{"model": "encoder-decoder audio transcriber", "encoder_activation": "gelu", "encoder_bias": "all", "encoder_moe_every": 2, "encoder_experts_per_token": 2, "decoder_width": 256, "decoder_head_dim": 16, "residual_init": "zero_last", "momentum": 0.95, "final_lr_fraction": 0.01}
Rows from block 3 of the audio encoder of a small encoder-decoder audio transcriber, named by matrix and row number. Rows with one number within an expert belong to one neuron, the router's apart. Each number is 500 + 50 x the weight over its row's rms, rounded and kept within 0 to 999. All counts start at 0. Numbers have three digits each.
Before each expert's rows are labels from the 100 clips, of 14976, where the router gives the expert most weight on average: "loudest" is the band of the loudest frequency at the time of the peak; "strongest on" is what is common among them. Only what is clearly more common there than usual is listed. The data: short read English sentences (LibriTTS-R). In brackets: how many of the 100, against the usual share in percent.
# router: router (encoder.blocks.3.mlp.router.weight, 64x160, trained with AdamW), inputs 80-159
# up: expert up (encoder.blocks.3.mlp.up, 64x80x160), inputs 80-159
# down: expert down (encoder.blocks.3.mlp.down, 64x160x80, transposed), outputs 80-159

# expert 35
loudest: 2000 to 4000 Hz (60 vs 1.9); 4000 to 8000 Hz (29 vs 4.3)
strongest on: voice: female (95 vs 53.5); the word "she" (54 vs 5.5)
router.35:464453540504419514470567445516511423559490458460543497428492447475574468522535461519458541480601526548471478554549462509473526529493449443447481475550518590580600520532510596532569545504540538546475509529461519480561510502521445506481525459
up.0:492510429449504485511485474554443603411468535450486545496476533549426477490425435617471442450505491481436491478541491514460459510496477562553566523560450513434481596502563494498446517644491450447490466507456494501375447555536499559484490528
down.0:425548478486462541554487556536557488380494486596542524471511444507501548461591512428583418555430517482385545526550554443525467422473488526528415573483491502484474537463493497499466565480463503499559557509491546523510571372490475518519512498
up.1:518468550511441493507524528476437559461478537496487559482518445487515479437555420479497482439505504542547443518567481402503463516430502436535499481518504453540515513480659458530581571517537471558438463405504341596397519555502529464471448450
down.1:519429514572500595505548491410504535491476549520426595477427549465575464405508547438436583511500435564467547403547455512463437515496515512440529490405514451505532502549511494423529561438477438477435514539412514478588486453526597485429577522
up.2:514507430496478557523507445495517509508505505545489505647531515539479495448549406501461498549578462494477456558418493517470513456428464435502451482563546445505602614493438524547478593472547460430490551563506464444453538401509479524536551461
down.2:451515508587532450497499551526527521505521514556451505488571592507471507404508520534562473531568514577524524497474475512455526464507529496522484420498429429514462576567521527492583592520520431550526575535586551567446465363480515478544506520
up.3:410463480475449480521471548574510495596530543471462601518429526493518512518600429533461519563538537534490556581519499425513457482533568464511501395482559399378383534452489554487505460567500484508444586371480490564487394553519578463441550518
down.3:388529479444536519532496416511529471433550554507519407526470517523379413458536526525480528542387486465522565531507559572488396535485474429412423527467538561447436519541517476539548484538498442407535480533501506484521586496543559555477560463
up.4:659510517568536459460469409518535460466509447553519490643529451534461449461494464538463497420489505426465507507482425486411560466588567482576460463431477513581447453545469595525480406549495471526402468496405565551517517488504506651556459466
down.4:424515580503524482491468477533611530560487494426560543532461477411464547507433485489596501503466492526449529445552546455572481512558433559541428528532583514498485519435478508493487493522621494451461457480590475569591483425528503410452548498
up.5:517596463513477494521486502455471443587405512472457460565545455557562519567483602546537466462452461417489336605461438482465525478404451570447558496424595509502542489466442477506555523555527545535538452453484541513527514518432555538509474629
down.5:471463402496499533477441479530475566540461515551522471444461558465486580427439599452489619445498509406481520516500490470462476517516503534505507530494488449484470501583514451444543491527503472545491517479514583485431610545492455465460468454
up.6:561579457490515557476604483523622404545536531493407463516518439519471418530512587538518530542388579532519501558482478373528514577406473457452528569557534553464467566463513497421507516551497478561557497504465470599482546561529491543513521472
down.6:480467512478433578439443516572561575458453494469482519524491556439462473504412576510454517452442484402471494572567468579438475422524558485532550517508526510490560435492427517483510455559502474526498454511579658429556537615528508481536482512
up.7:549426509443526487505500544496521464521497555481421456562506532503530450460443461504539502534552498564484463434504452427457461476555535523562461419452519432453480443547415530440520548468480541477526411461441430482493424516517596498598417552
down.7:360505482520494555588540580457479563518479577512480471450472542494502541511499407566526586519422422564503494468474483464459498575552427522495445565506523558484551458525539494489539518496478470474464496476505426404425544619469523489453488532
up.8:475515454411426535513483552468471457557560552432536459454472514534495464489385585493460451620502513436457513501408434550569468581581546509515466500572503489431495487511449430539547372520514542465601501518536424597469426580524532509580365483
down.8:459528550571433488507401562488500449513470514493470568501537565477517529555581504467528545519518430515466532476526418488517537532617449576496550449453452521498551444469509488438380490575536426537537507557494514615603494633506584499411515516
up.9:438652560492542473528577394418480456488470523544488544446587454502519437493364460393493454516567470495513449537557477485535536472650525591501486507561466399515586506465500461474516486498445600544563632433552487507510420525540511459567488474
down.9:548545524536479467517436527454478494524519557493523493496477481599490557530543452587507485394615530575427485549506485490574429469566406486468464489495473500522527561540609442510479524597633498382493564507470509536423488473481560474484409369
up.10:443561481576527451453524470528642579518542481503527539471458428476474554514545456554499484498465531520520446399524490548485492415499507452516536498537489458526470521435557456602478512554512536474554551499581524481491475574468534439433468496
down.10:537527503472607566560493437448453493356580471462526479506524488596511453501489470451639522451510488523493462555446428493534558494471530463446460509540430561560506517460503461513569532470556465521548500510420514475444440540463495560552374480
up.11:494531506527561559514594550609459441393450558501493534559509563521531466483465454566442584468519497419463518509490462574472471526596440560449473456480584576513578531532478511482458604511448527555505511521463379481510559555552554552493400433
down.11:511467444537468458496470552461492531408478481486472447515620537507503474419566603399490502539513486517555439450510565460460508556435441401470562435565560506563531565444503416544525544555545432501558560520526539493507446535505563522403540513
up.12:487464592482502500494447563501492505529530484472445476523528558473485514503570446478506422471541541559412486481439488574493447482411482469531393555528497534480506489518552477476559544492458505555542451546443480457469552545572478562510489415
down.12:501571502481538498482498479442478507564496501508593615451548570444522424422507425507458554371507522519502519462520492572486563433450522565467563504485508468558459487456539510538412435524485459413556454511549514510466444537406469485498541487
up.13:527560517635571483455546467521417528547505486524505565547539494550446519422476396443494567511491448462488489522421539564532503526464431488512562491478481436602513431474579492442554590514543593580554583518482416516530485538430600515492477492
down.13:587436473617468456553592523521518549602516424469476556491526465462516442513524509560481498513498505526535460426538454468455582460492567463517492441460341503439520550485610482463491492450534464522460614489462549485457533489479466476487471532
up.14:439522477484495520491465553485474473474435433464465529514575541468549510552495473476484552454549388569444519496540437540433495441523510540425545380530495523466489566408567477588566468475608526576534430417471539404466542557517525511529552502
down.14:476440532537460530558521483528482502427388537490482572519577450482572543478478594567536551478436408493498489521560519389536500458517427434522513554537542424528523513567497495547514542479611506578552488523457536485462368540504487479571467547
up.15:510420491473460549501559456536452530453460503403606499516542547542518542518412478456495435545621484509465522533600541496564502552587595511541535577535443429532496490501500629571473364505539531466579485535605505531502461500472594381556521575
down.15:473575499493531480516543379424451426598626478490509565559525599516527457483455432457497473476492512487639505478561442498435545501434468487533433472460539513539438481526376424602554566527551567508563494527519578467478439454465498528514459416
up.16:437426479466495521563472479510438503491414510562594470426489469466536469445519436458514459482514472457539494490468425447520571495525423557527544559497515501480442483472477455507515481510509498542390417462533421561452429506497493535598541503
down.16:568520519485541423413454546502442559538539462658526554471530520474493525501494409432494484426480566527508392515583579522472539444490539479483505478527476526471490464567564495554493521480503474487516538514471445528634415520530429498552462546
up.17:482565432571474504465601409528532553462461549406467507534521553569561504452396535511541610394528509456545540546493503527486572602477573515491493533454457536517547563484536464433487495515548480511470569557473590480496485452523577531516453476
down.17:562470504464486513573492439510509502399513527458592523484494637490489600546498507515413439452452541454576481518480518441546491470560476430489546421520562494484442480470388539510488632478514551483384530521541494496545519485556517515485422539
up.18:507455441525434522466482431655479462529471468489612482531478457480488577455547526465528481531536417572573556472479403475479566477477604534521522526526468466556523536475571482510530499531503514442502490463511524550444489525524484489522417593
down.18:426473526562516504587454522482517362545484612538442487467496510586487533484487548474531511489527456523524487529462436489476471566508472545461460441474517576565479481561482526514448498571591436471548533503501494455527531546532524491533407438

# expert 62
loudest: 250 to 500 Hz (63 vs 12.1)
strongest on: voice: male (85 vs 46.5)
router.62:493485442379426483527560502505489479420571545429565499503595292548417464465522437571421521539497522468452474508522577421555452433537522516508486525521522545510476529573496562471592483481437551488475423405496467437443479558557536499503517512
up.19:522537548458586529403438484514533437603472460520554514503598476604417429360513415487438560508535527599520470456456481507422525478464472622525394534566491489420496502379528513439518512566554462491458449481501505522486565517545586516494497526
down.19:471535461531544402471473473522557550556450422421484577516526508436500510462469486529454469476492517473514519548525503468495487503422538399442478461434480476504485450451477466526508394558483560507506493610474566594478450565412508541592574575
up.20:501499516481456454496471538414495502458507521460447516359510481497445499423362511527547523498432542548496519421584496544497448444523534519542618545478464481512502407559439433451501471544533510492509558515514443518521382533491523513534574429
down.20:511564523501558461472511552524475513482598484473570578537540534448584549528464388469418537448527579485472451532562524496477517445545550571551468597527457477502466540493484440504432519505432463526518412561530466523517517469445412536478525630
up.21:442584493514434552559577570523481501432545504542507538457424516547479451484496496518503466432526345526454533502541583514442507452509444501460414451413478484505445429485463546459570465465544533556451579452553532518574475497550574474532542398
down.21:586612536543493489501430498493430498371531473591462435394484456508535460556483593495551391544480492489469520493502510425469506521498470494563434533456443463518436486501450499516412544556548478425457495549478639499497514445496576453525506617
up.22:536579651435555435625551511477485462547597563553490476530537465430476475437575445522518470496415582576400581556545495573610532467446498426565563550406533546455477563492458508443502502541379505520501591579443498434536486510498438515522410554
down.22:421587460544476526527521535496474487524470491497536530500511464521509493464469472471502467454556444512507428543497405476443544570455510503555574472447512492500568446512612483429562510516479428436478380498451468436559485528610378466597563489
up.23:524494498552478445478550538548497626526541590485497505573476509471516471387472491470441441502593518576515516480513530569468492560527553555497459558501452568463532513495573547432499538459358494438531437460586509441488446399545498422507471488
down.23:431473476494455489384493391514506590485468542520493522597480479449373432579415498482508501505533592530492542434462515548470400509524521434459559501537478534490514512538575525488427489526533462578495553533529472454547535460486470484417512497
up.24:495629593448499575429516541571527545501446592443477475408550543503496445480553519432501469473600505470585538623558473550508512560597459428503576571521549457425480495500480478523471539418484428413523535477526493476467535449472439494539513391
down.24:429444493478506506569484488502588496663523503464480475657568487555506405483516409479572588449505523469459567414469464543505492493509468411522576471489514531494450445502459514498477505554542521552641488531470466465491542480462530557585484501
up.25:536451569510491435574438455384569553465528570515481413501542521506467619451409513453534494476522482499511482521422503437523462527579498515436483450559486545452430494523531548558346505467417495449561408528493437459443542541507511564430575539
down.25:457437500501528457492515494520558620466404579559518443563562560530515505507426552501500495481484485483508592417533443480507513501558515441433454540459490479519382439512594468539525547456484431502510419525435474551402489514574409470454466396
up.26:507523597476494564457618544509560464512487529493483553477472519425540431524500471480511513494451515486552557519566595490470498472483539449554471569457480436502426521468457411516464462554547515601537444563566600435522455587461437422543546465
down.26:446496405491595489554448570529450477595409442492558509472590477555447464503508507518500453549558506493443529495492490429528526487491469463524482446600569503560459557455529472492492531511454563440475508516543515569506485581585536418527505524
up.27:496508477525484454533440532484509474515544471516614432505434485480529502433510491477509491465547472515446505520428512510520492443533550572514384441505486463551494361538558478434450508572452471444633472493477446493551537470506572555429460460
down.27:450461515536497494356560554519529451361548433524510470519451584496506513509511540453502429527499451497464561523528514435507509547457503446442545544467570486478496541396459563407529474455484614423450505481548593520498462431521536491439480451
up.28:513452427533467511584444504516562426407557509516462467501463525499552460491505477592538467481528473519511474446554607456557475520534555419548572425513517568447505551501384553474583506544556416448527402476472511582475426581452460475466471491
down.28:464477550383448523478505419538576519520461480595568450528550465465431466604490466477398537441551480411509523430500464455485442513511518501516510444521506491528536542527526520500554502539441441587433550504564485517539618451499500439550514490
up.29:427391567515523466489511531510552452453536479526388509441599545517590515586493438608530535549502526482588493488506477487460485502514573528534499521480525476514568580531550415496581381601464542463416639537520463438464526462489489390471496526
down.29:426468512549486468500535619460496448524549511504559516485478566472578518510549439499621574471498440526457465498461491442562496486564424550485555445456476580452445584599488530517434375562437391505483375443451551489536522445399551531491521556
up.30:576430498482437492476479394429506499547504499498479521447463562448459443484518561401504499468458435476536407534628470597503485556473373449479522604521442498524473523490497498568477523497507451483500498496475392612464462474544477566544612509
down.30:433458461419530504475569570548471452411554503530565535522506550518451523512527493466523477437484545479556604436458399476553508476465541551475421461503474526495408391442510478541491491607478567508598498488510538441514420513506518558529487517
up.31:564487470518514451505511563505523468394501493484474518412448598484521456574475546459492436503472531549493543415518589554541503525517488539492459512536491509509489514532437492353496485484434494468464536467441429492545441515492488506502474489
down.31:440554453559564492564489476550569559489515505448483516494552510464457499505575440520544464521585559509498424528533509659495462461493463433520574531424493486540448522547506456479491459519486465516512444470436561426588537516416575463453513495
up.32:568511487445442460543540479405467499514437520569519461467595480540522375532541618516537558452506512408520490576543542415507586490473470569530443584559568521512504534478537480430440450466615513468453565591515496468441553534552583483508483472
down.32:519574520616459599562590447458536527571556575452592475478363459485505511459624463469550504484531497478390450582535473456440544458488538488504541526581513421573488526464521463502636562483519517508525444522480490521568449470459415595508424486
up.33:497519504481478503499534482531412457489537404548586560503585480443423575513476615468502570542468486412423512481495549452463510530476494482443429363512583618455426541534505534516528493465522500522577525465495499408529468538529560449515550560
down.33:545498418530468476463500564474441558545495547483471497487490525447510494429536595477531442525493518550425519470513447543456539450592486604577473480491467432468458445476481497454483496454433464493543522461564527513460489462428398464489549455
up.34:511442534478501527429488431527519494495507531562481541538547501578573541427520429475445433515425560558551472532340417475605424507534541394493513385422494576532513493529582559497377488537500508423537396533529523495531544531569492445415507519
down.34:486470532534578500413503525545496652521433536501521469490506509417455469436468513492446440474496407463486475435571469413454446539468573512551536533492491490524413496461450536541529521466522598419509566546489504516493501439503437517560516546
up.35:525479461468541512455520570545506523589513493477459508437563504540517464482449564444461467471530551487543460505502490487564496544533422447596484575524506426472468377511534538480469501498344542491521524455460551533439504586567540493566446499
down.35:650527471443516521548568459490536531454400509363477528463474385505509577512451516460547503505462452538572471513465520490554517522500568505459508479491503503473545408552567520467448553525509536465425506547447496611520445430545463464525503522
up.36:607533475589363499403585533435514466420474491505528594414573453486430572520467486523451511508455524463510523473509396491568575411425538454497504520563619471467523504575537529459492504442553556517531558517551495564506523595479460514542425445
down.36:610573464486409513484534567544541527505494511518407505503459507452485566470507494483522493484502478432478515420510451484527503518456457538563515531464522516471506473545472479464574474583587432584442475485543504473550431435476499446415453567
up.37:399539514494495541469435481592481450501504495439553540503570475590445574591446481508447486562568514479542503505538490547520526493471449479469501406600543609559463580588445575492466513458415545531533445502475415422437411519525561492519509470
down.37:589526424419517462528494545540540508464493449599484540532542440454511547458458443496578452434492551524560465520543528528467568381497556470460456489450437493442455489362671467624562515470475468550598454457495550472492546561495455511446480535

# expert 22
loudest: 500 to 1000 Hz (36 vs 5.8)
strongest on: the word "i" (61 vs 18.2)
router.22:590462526502546538499388502454487429480544556520500451551569500585484427441551418557533465529447516577467528511527539557466515538500462438466447423492554563461514520527453492524612538568470375552473379525406468454483496508497453519451590509
up.0:561507551542515572490522516398591515346501478453444517474479510488532406489470510499542542577486500508502503483488479504473471586493538430572557470484503494503591562550472521487516514518458448452468516521543538406514498573516437471412535557
down.0:436465516428565494454494547585509453488503556533453546501546493516428492533506423497522509449523523534498507587471542489499479494533482515453455526451505444475550623496569580506551533497639432480592480480518485503524425504486511566493495510
up.1:491478521465438473504549431441547480550520476532601525408487533452467498389460495539585529499528467432479509484590519541535482447503512538441492575474558522349465419537478404496434497543483615542500626491554433544506470522473536502551553478
down.1:438531419527527467570574564518503471367579480569467518535532507501511530497505535495568555530502467467456457497530449531461538486530539547472428446459571502552496503424408561525473464589470507484526486540440474413484495552573475601555510486
up.2:422430491465576543603493539472485558447576463453499476497431436566409458539411482511516494502497440488524450562495435435543430525544482447494569462488529524470497531504440420543500480588503576512476497376567493571491600570539502540483537408
down.2:531430528459529514438453570553572428503416531560448455510443488422503539434553513562454523504449541426502477371461473446497426521465502530656519577500479559420558510529497549550532521520413541460442455491489539480493505631528448569462524557
up.3:533463469475513486457567462502607360522423515460455470446529516597494468524485534466572462467409439544459482404573490467531519553473524568537521478517402592463456482513494454556543491529416520482362484537547472613514452450439530587602420492
down.3:540501530468382505545496433522535517463527432474485455598461471571527433499438477439493494536560461480523563436505505544547458516519494544460530540448484435448460444543485420419437542496460564493586502442460494451446502501483481592400474477
up.4:520455442482448620550445396492407583584557531475626465421461416513515516500584451488465535519482493486493505493590517512536528478521483444482553563534564423446479492565585473521466579566480454483546490557510479468526552483493471507372479554
down.4:499538567488517470443508517647487456516514469511475515436467494508447490556502493554550531464417576495533534554418523427431561427512585503414502561433543440446539499526467486545513472566446465441460528427612507590523490529478477474604537425
up.5:452583501510572571423439605494541470488484523445496506525400630446473502587468475481523551519493520513527537447553504421495520504584465590567500517542520485409487482506516493532387506450532423567495418472510466510550490561502529539504433388
down.5:565501441417464543487546418490476557468470473549411481527509548457467530541502465536484512409507394608572453487448544543462421594491482597466465429453449451461473509500457545491548465441491483462523526488479498486478519415455465427484515532
up.6:445447515509469454529541484505519527395463509489461527490464460431480462479521493525337525493497544593548490556558507519477571606450508501492479482515528503507499525567540546462548582500451449550494478494475497498496545504587382559445569472
down.6:427474544517419509569458458563453524540521474468458595562541486434499548555538462484571557546484471583516478522560558448474464456608434489446495525455481494451536513446496523468440520426545462506440530414432517476557598516487461494513477526
up.7:480512539504551481437498443529490492512540511620538453462553528504507494519436462415450562442513487469575490528469519434463546482495420453447505510476574486474574657509528437504480509435414440575422579498429449483420405475448552536492486514
down.7:475524512482501533503486514567564453482424538509533443372388417539548555504561432468523539454461449477475535449535495562432511520548473459528484507501474525423448490472469458443480575409507514429464582487495501507525453498515556534582536352
up.8:518511491450438456483469569483408491522536543536453523572469485426540497549576478463452498560449515510472525629545581577372511512444465488527486539497505520440569534529566524435500488557484501508442503546511476458512514519505433563488535465
down.8:578527458503497534439575431491468479492514498530525533447503381549485509523457448514513430406477612562397464489509443419503486514488528438477590515555509466560482471514457479541479494509510545419492541527466486520579470483477579507574614427
up.9:535545547429518437456465509514489462484543496565543485549493610529502534456528495486523522506428525503532556450442459519348547467504527541561588506521521445443534504516481494522487505489538422494477411529485570435525573512507436625528371467
down.9:514497556510464613531420481475513431456557450459395553406561480492468583448576445525518465559500507564531548469468569419575489553475518495492447479477538554558550470563476484544566495524447412468423551516558457553428505508546521377511622651
up.10:591563456514510505465492459505449559538457510434438427521557476452547560449474569475633484537497525399523439459448539476491428456554520621439520581515440414489508463461500506497526513499438502500491428408572594563489466489492488462492423579
down.10:508481392495525509529500455474557528567459488607553489420570475492474390410507548508529467562535424495559466511475518529517515460514447410470467533539492538456441454453449538526577477507514504517448462581505501530548483435455472472525406458
up.11:476404465542555434568486501480552561435494524402431555477582509525472496504411525517446511473439513571511517478526511441513461520487518516518531489465520583448482495497579454478437532454539494477459390459458500512453479557563486499523486521
down.11:525453638566445595461452465480529557511447463443501476488496538502470498555426534538498489577474423408577475496492481586499556581532452477497453528448414465527581446527479516444485483412400539486446393500474454505613535484535481462461559499
up.12:513463581488601465530483442498581517512545468480544435516502481435443556491525553411492514520468519496547509439507510595470450534511555481509534577509511485521454474585458477487460547481551463541538444483465454470503472443426428469475527485
down.12:421470532508507501487470500528508467491471553502414505560568487555560428370508485441505531477504527512449511568505525531471468513442468539474538565431638471443531500567469474524538541540495498469482559517514594513487466557504567474522459563
up.13:426528556457514542441604483538534595502562496484512610444562570535492483559484529500457485463564502450496446504494494596451497420520625501564468454450516480551494523522441544499490507492434554582515436441596465348532516435525475443554497470
down.13:488405432532503488530526624487555551561479494479520455457544474522519481385530471619569497500491500560538517455526466508451495560447417408533507378585510413478451481458481562593601414506576472425538495417551467542490539586541507491482422450
up.14:363499415506534512607444519510348492575507497515524439560509531539564544497441437524533507486530466491553542418465553567471545632425497403557484513494552577484493436519431470452451603549495485468535463565478377425491480471513537463490590407
down.14:473491518546489384440409575515500509402538464560576477520553472559480506495588465392464447525562540440491472479574450437496466492454551515433550440526559406523479563507581540600674574465510512525500551456495559473466532496505412523453447478
up.15:563546622532594515424528495498545486546488493480470469541481486520587528527545455490469575554594524508481397491500429582507461527483412580445557474525493569463470468446424442492530451455470580508520551501389446519447570572540359526492544489
down.15:522437470471566509441510450488372537505509484413472566502467464560451479525494597458512493505570520457535504530498520489469502445567469500483548515517561488526496608529547467432466549559441472525491503462511504460620526541533520442537539595
up.16:516462552486453479585443487524612567478543538468445547512524416463509585438564553491509500487488503529529521534478583508446447465533469433464484498573551489574500498472475637475530431480463421470566416383444457518521459534500508547513509485
down.16:518392534418447508393572407458457555473440498525462493532449512447583567435388531525474481482491533532509520534580405425563504465439524455511538522490479567483500541556468481558559534529532513489410543575521542517521498480389538556563473464
up.17:556558404556513515514533428470485476545427468541527579554446500566520507469508435380508499562541468544513566522444515596547425487517495472474443451478562466522582438531461408402527496536460531461547501521487542493629482363421465474491519496
down.17:532473529504483559537499478538559482493503559525578426443462554476451475490508412541508541462485507534495422464391557455452516481529544457519484539478509540624531536574540517510521581633486586517510434458521424564430445459428480559513541465
up.18:637482485520468460533442467489526499511397464479388404510529495453452559478487485427540474455450539512523459540501451512560533460536500497519610488509416454491501433413601481595530501462569448453460538566408482465420500506489429477499469568
down.18:548533481507442517461577586488462417453532586473585430556554542585471460463527474487550604499571461362446546492499571486468397445483502494466443527526552503508428501518506398541523500486520474570519468466545595500504481460540553527545493463

# expert 47
loudest: 500 to 1000 Hz (50 vs 5.8)
strongest on: voice: female (82 vs 53.5)
router.47:567576545433471510580513504506502496497458436408517506572529551537571492482526591567594569472432442527499449557562518515485549537466556587398504472470493562500513439542415412574569441454608512455556411585475428516481459485470548541559511514
up.0:525505574496493462489456474504459508454553446516512536481376548503540484412596578502538483504475572412449449485440611539513521554509448494371482452547544593486590534478439542460497466482490598488423531530493469517596510621464523509561556477
down.0:491463514515508512521488477397510431522551449450445551536524512447398572480482457436479558484520516626550565491477514494524468453516462496452512587517535419530511440548428596520560453467485515526563471564497424536483551496572478442525512632
up.1:453464445555538445457540523418523468467526458468505505513576524437553546454554406479569556535543435434546448533534557499438532529524512426516543486444518390589454430449475520531538531481484513405574620481459545552430495597480378448502606484
down.1:570486548417482557561503532524455570490456514479497507480445478418593550553522509585456557442501555494505577478424394506524468447521429464553510461522490454488502551540520523470438432469564546573540519461454431443384520461513579475609551467
up.2:498483492546501503517501448566443521553474492414510475546518443511460473462512417478503479573501487490415569388468463487495518533500516500513542532533581417546552552508409501494494473506498565530522497537535513498575556520499536532480543501
down.2:570576506511426572565487504558528529507614483475510547547474454472499508470556462464510498533525517420538545536447585452448425475440508561473426590420502424394443478468508505518491473469429464561531516555415455486528375564492521510534476502
up.3:470496564424463484445531511496467569575517517446440514558509522469500515497617517474528642503595539522558539433417512524419509396541450487509506445492453529441511498545414460471522414459428461504461442514505551376465540421542424578495496502
down.3:495459481576424491477531535509571482493488466518563450545469490451443514451493485583522483556486490511430421540615522518510557506531499474441558498434553479508597528486601481569461510504526546574555551453524444536425488478544414521506473511
up.4:487471473476551401529470480518433575469510517455478525514512534509473509480485535571617579512489461443481487384411562531496577541557589490504419471483489525493498442491405536522482566494510482458436511502471497494508519476553563467576496484
down.4:556554517396505536576466503520495461511390523544493463497489415524490507531430532478573487542495540466586559555501478533569412492483488495498426488605448452560460512490493531534448452498553546553526605571614547511465469536524532442592510490
up.5:505508507541431560492441566473470475470498480443570473454528410576522493493389413485513481468479506539479451415526482539533469489493484438518467523517465506460534479451577497563538471544546527526442513483562597604539567572506515483398611536
down.5:442613552470485478438549468482395491447530468503527495534447483546547458561441441501582570514569558545461444559561526488483454469447506463491540531557474481484478535515501561489501455479537503481466346539378470518552426459524560479477503473
up.6:493483501507437527546528418551463442564479536458523485519491499506491477466581464579453532443438540490476548483538543507494533470446418436456559482501549444453486575571427510427481526448465528606420510559504478536518440519525486503523583440
down.6:480517490412450479472482635527455474535556497544539481556443614526500393536547488431449555463519442542518526510550482538508486486472534487460575454578504567385505420529418522460569486563480478574518482539511504557545498474470484494513525460
up.7:553530512518600460391440635477526512540484444477483496469410553447460441604460493485513514526546508488498453485499553566495554465458578471570394487524579434377489504561424479513533447451564479550497454575536470480503516559485466439535475467
down.7:464475506453382538544487477430527456464529485475396457485514430539572530415507492507570473549488488494461390502451483445575605544523513524417549615491525596561498481420464489491528435526456479432428527534526590409529464428400506607530478495
up.8:473480520480495561613490490444488508585484525512494410437499483423478574536447480482438416543465617521532533453533392504436449488507407545475545406580471442520549514488506498523474458467634543428528494426620494592501445537538537473486584549
down.8:520389424540494571542496537553474544428490522418565472551467543553542426505530534450496474522471509464479494510460417560475534538609471442570577520440545556455538493539476561496553511511432536536467612457450454582501458557640524512496474508
up.9:451361520457483529481569526595531533396548490481447522550510511532474563453561465579471456499556486475483536563384536434429517412450492561574559539548435480595499522525582529476541454494507488501535459545494599499571549477485428466485433533
down.9:491450477472481526530472557555517497641420535516497528513443593502563448536513460469505498461545433555541444530571499442482479444547528461514495468512447504540380525416506445392448492502540407469540500427590510479550557589451534505515485540
up.10:486515482449462433493473470530459535517520554484500435462569532517475511425494486496534545470569525543486526521515470431469486456482533510610537534563539549506473629554529436508487524524542484610533409520527531434551523443499539512584453484
down.10:637435460442533517618564483475509623495503540421503497480535495418459594568488452584547479509497521448554534436517598546449499513512476582451454549423458490465465460505460508421364534542556541556402542511541457491484499480517457540454465535
up.11:462447467503511559552452501479454603502485466493614478531434513558606495536419446489501559507512516501484633494478463446473471525446531428540523457473513422495554507523551465518552589573509526456491459474480539414544446472466582472494410513
down.11:376530600564544481411444535451468495563447463372551505509458453556484513449515541444486510477558526368470442517551505535575460474463463481554481553526481534465452519446505491470432524443639517486584475549499519485509482559518440451425479483
up.12:572597513397540458494547533608495532548450532501418515571446501538607580478468596571474526471558512420540456506537532535503520442460510519427551500458581505466371583509386520482524489507491550474534489443485493384476567523529492519628405462
down.12:644528538576549448542449484433537548484526568434541473532499514511378618489562600404546531511516466441499445485432525477493448543561436562472509489497486507596474480481498439523446496464455507500453541547469526459420535459547539456502386570
up.13:525451593514522429534474517480506450481519481466462553449492485553452470527424395464548480532565492522569430540482461541451559403521540592545540519567504439554512561523466540525526439542503545520429486581482494470617490567489487503547449552
down.13:423587660558527470555478470581474549469510539578486530546492566428434503430516504484464530494478590518513419557480527481488448539517612497446446417536516365459531522422476444461494576481540491558451544546475458416426508579460491550435578559
up.14:528409441427541451462438506543489451492518575586487449521465503471507500561477483491505401458429539451574439547492495605478408556517509473443571485584406462449520547551552446552501470477527485513558410516417426518393500471524534418395579496
down.14:537504506404475494592500447558505453496466436478544450506603504444477370459398475514552450452417441422529550549550484469535496450466497495428475535446474585537470448493513589450508431494412490415491567537517476498444539551634516563497581523
up.15:539537445498463482515513586444546542538587507561516339555442511422503521446475497497390526580486584520433464415458530506439513547469491537503540491476437498458619552464447558487460522499540514523602564489475547540482500459526465489429550473
down.15:474506531465537493391478485453488528466534415508405453557520456486527561468577557587528527440577468609486469591522538541496430507473423585546496447499497542504517469530542472559534481428513487437517553437528515458495537476504537388505422488
up.16:512472545517459487523492520440496532581559596549493378397537514478478520504466534599499518505500560418517471492518452439384535492469538466487538561495531437451515457435506532504478526637547544432559522554586500519492584493503478502544450477
down.16:504466603466509552491584543544418610514541556455444513545409522525489471428515467544498542501499592529507571505514526487549563545540510477471472486446561506576524530482553429510540526481568508482451535441496510484468510474465491428378431532
up.17:485459479520500462410513460507578478498515592464434472489471501578535445527521552464597489438480513465508533500486426468473548499587420505488499450594547584336421505525549530583488523496458477500467490501444545567496501447516545578508478449
down.17:475447487416466358518538504459487505546477516541465365510431458438522452509536553564466467505462446412509533505447570501460464533500490473562434353474575503490513517412490482444528496557561487531526536455487522509511528438515492542439586404
up.18:449491521501455493486510529528565522549474429453526598472445409530604556471659582484546455468560505600484539522508466503520508518557506561444457551452423558524516485464531477377550554423471533475368506483483477562527484412453540460445490497
down.18:467592471470397445344457510530522416524468515570435512491527458468469480517503480481504502509543464544481462523466494575495493521548546615522453377475491479529495538403553468573481481475525464482453533453468537577536469402513546476460425448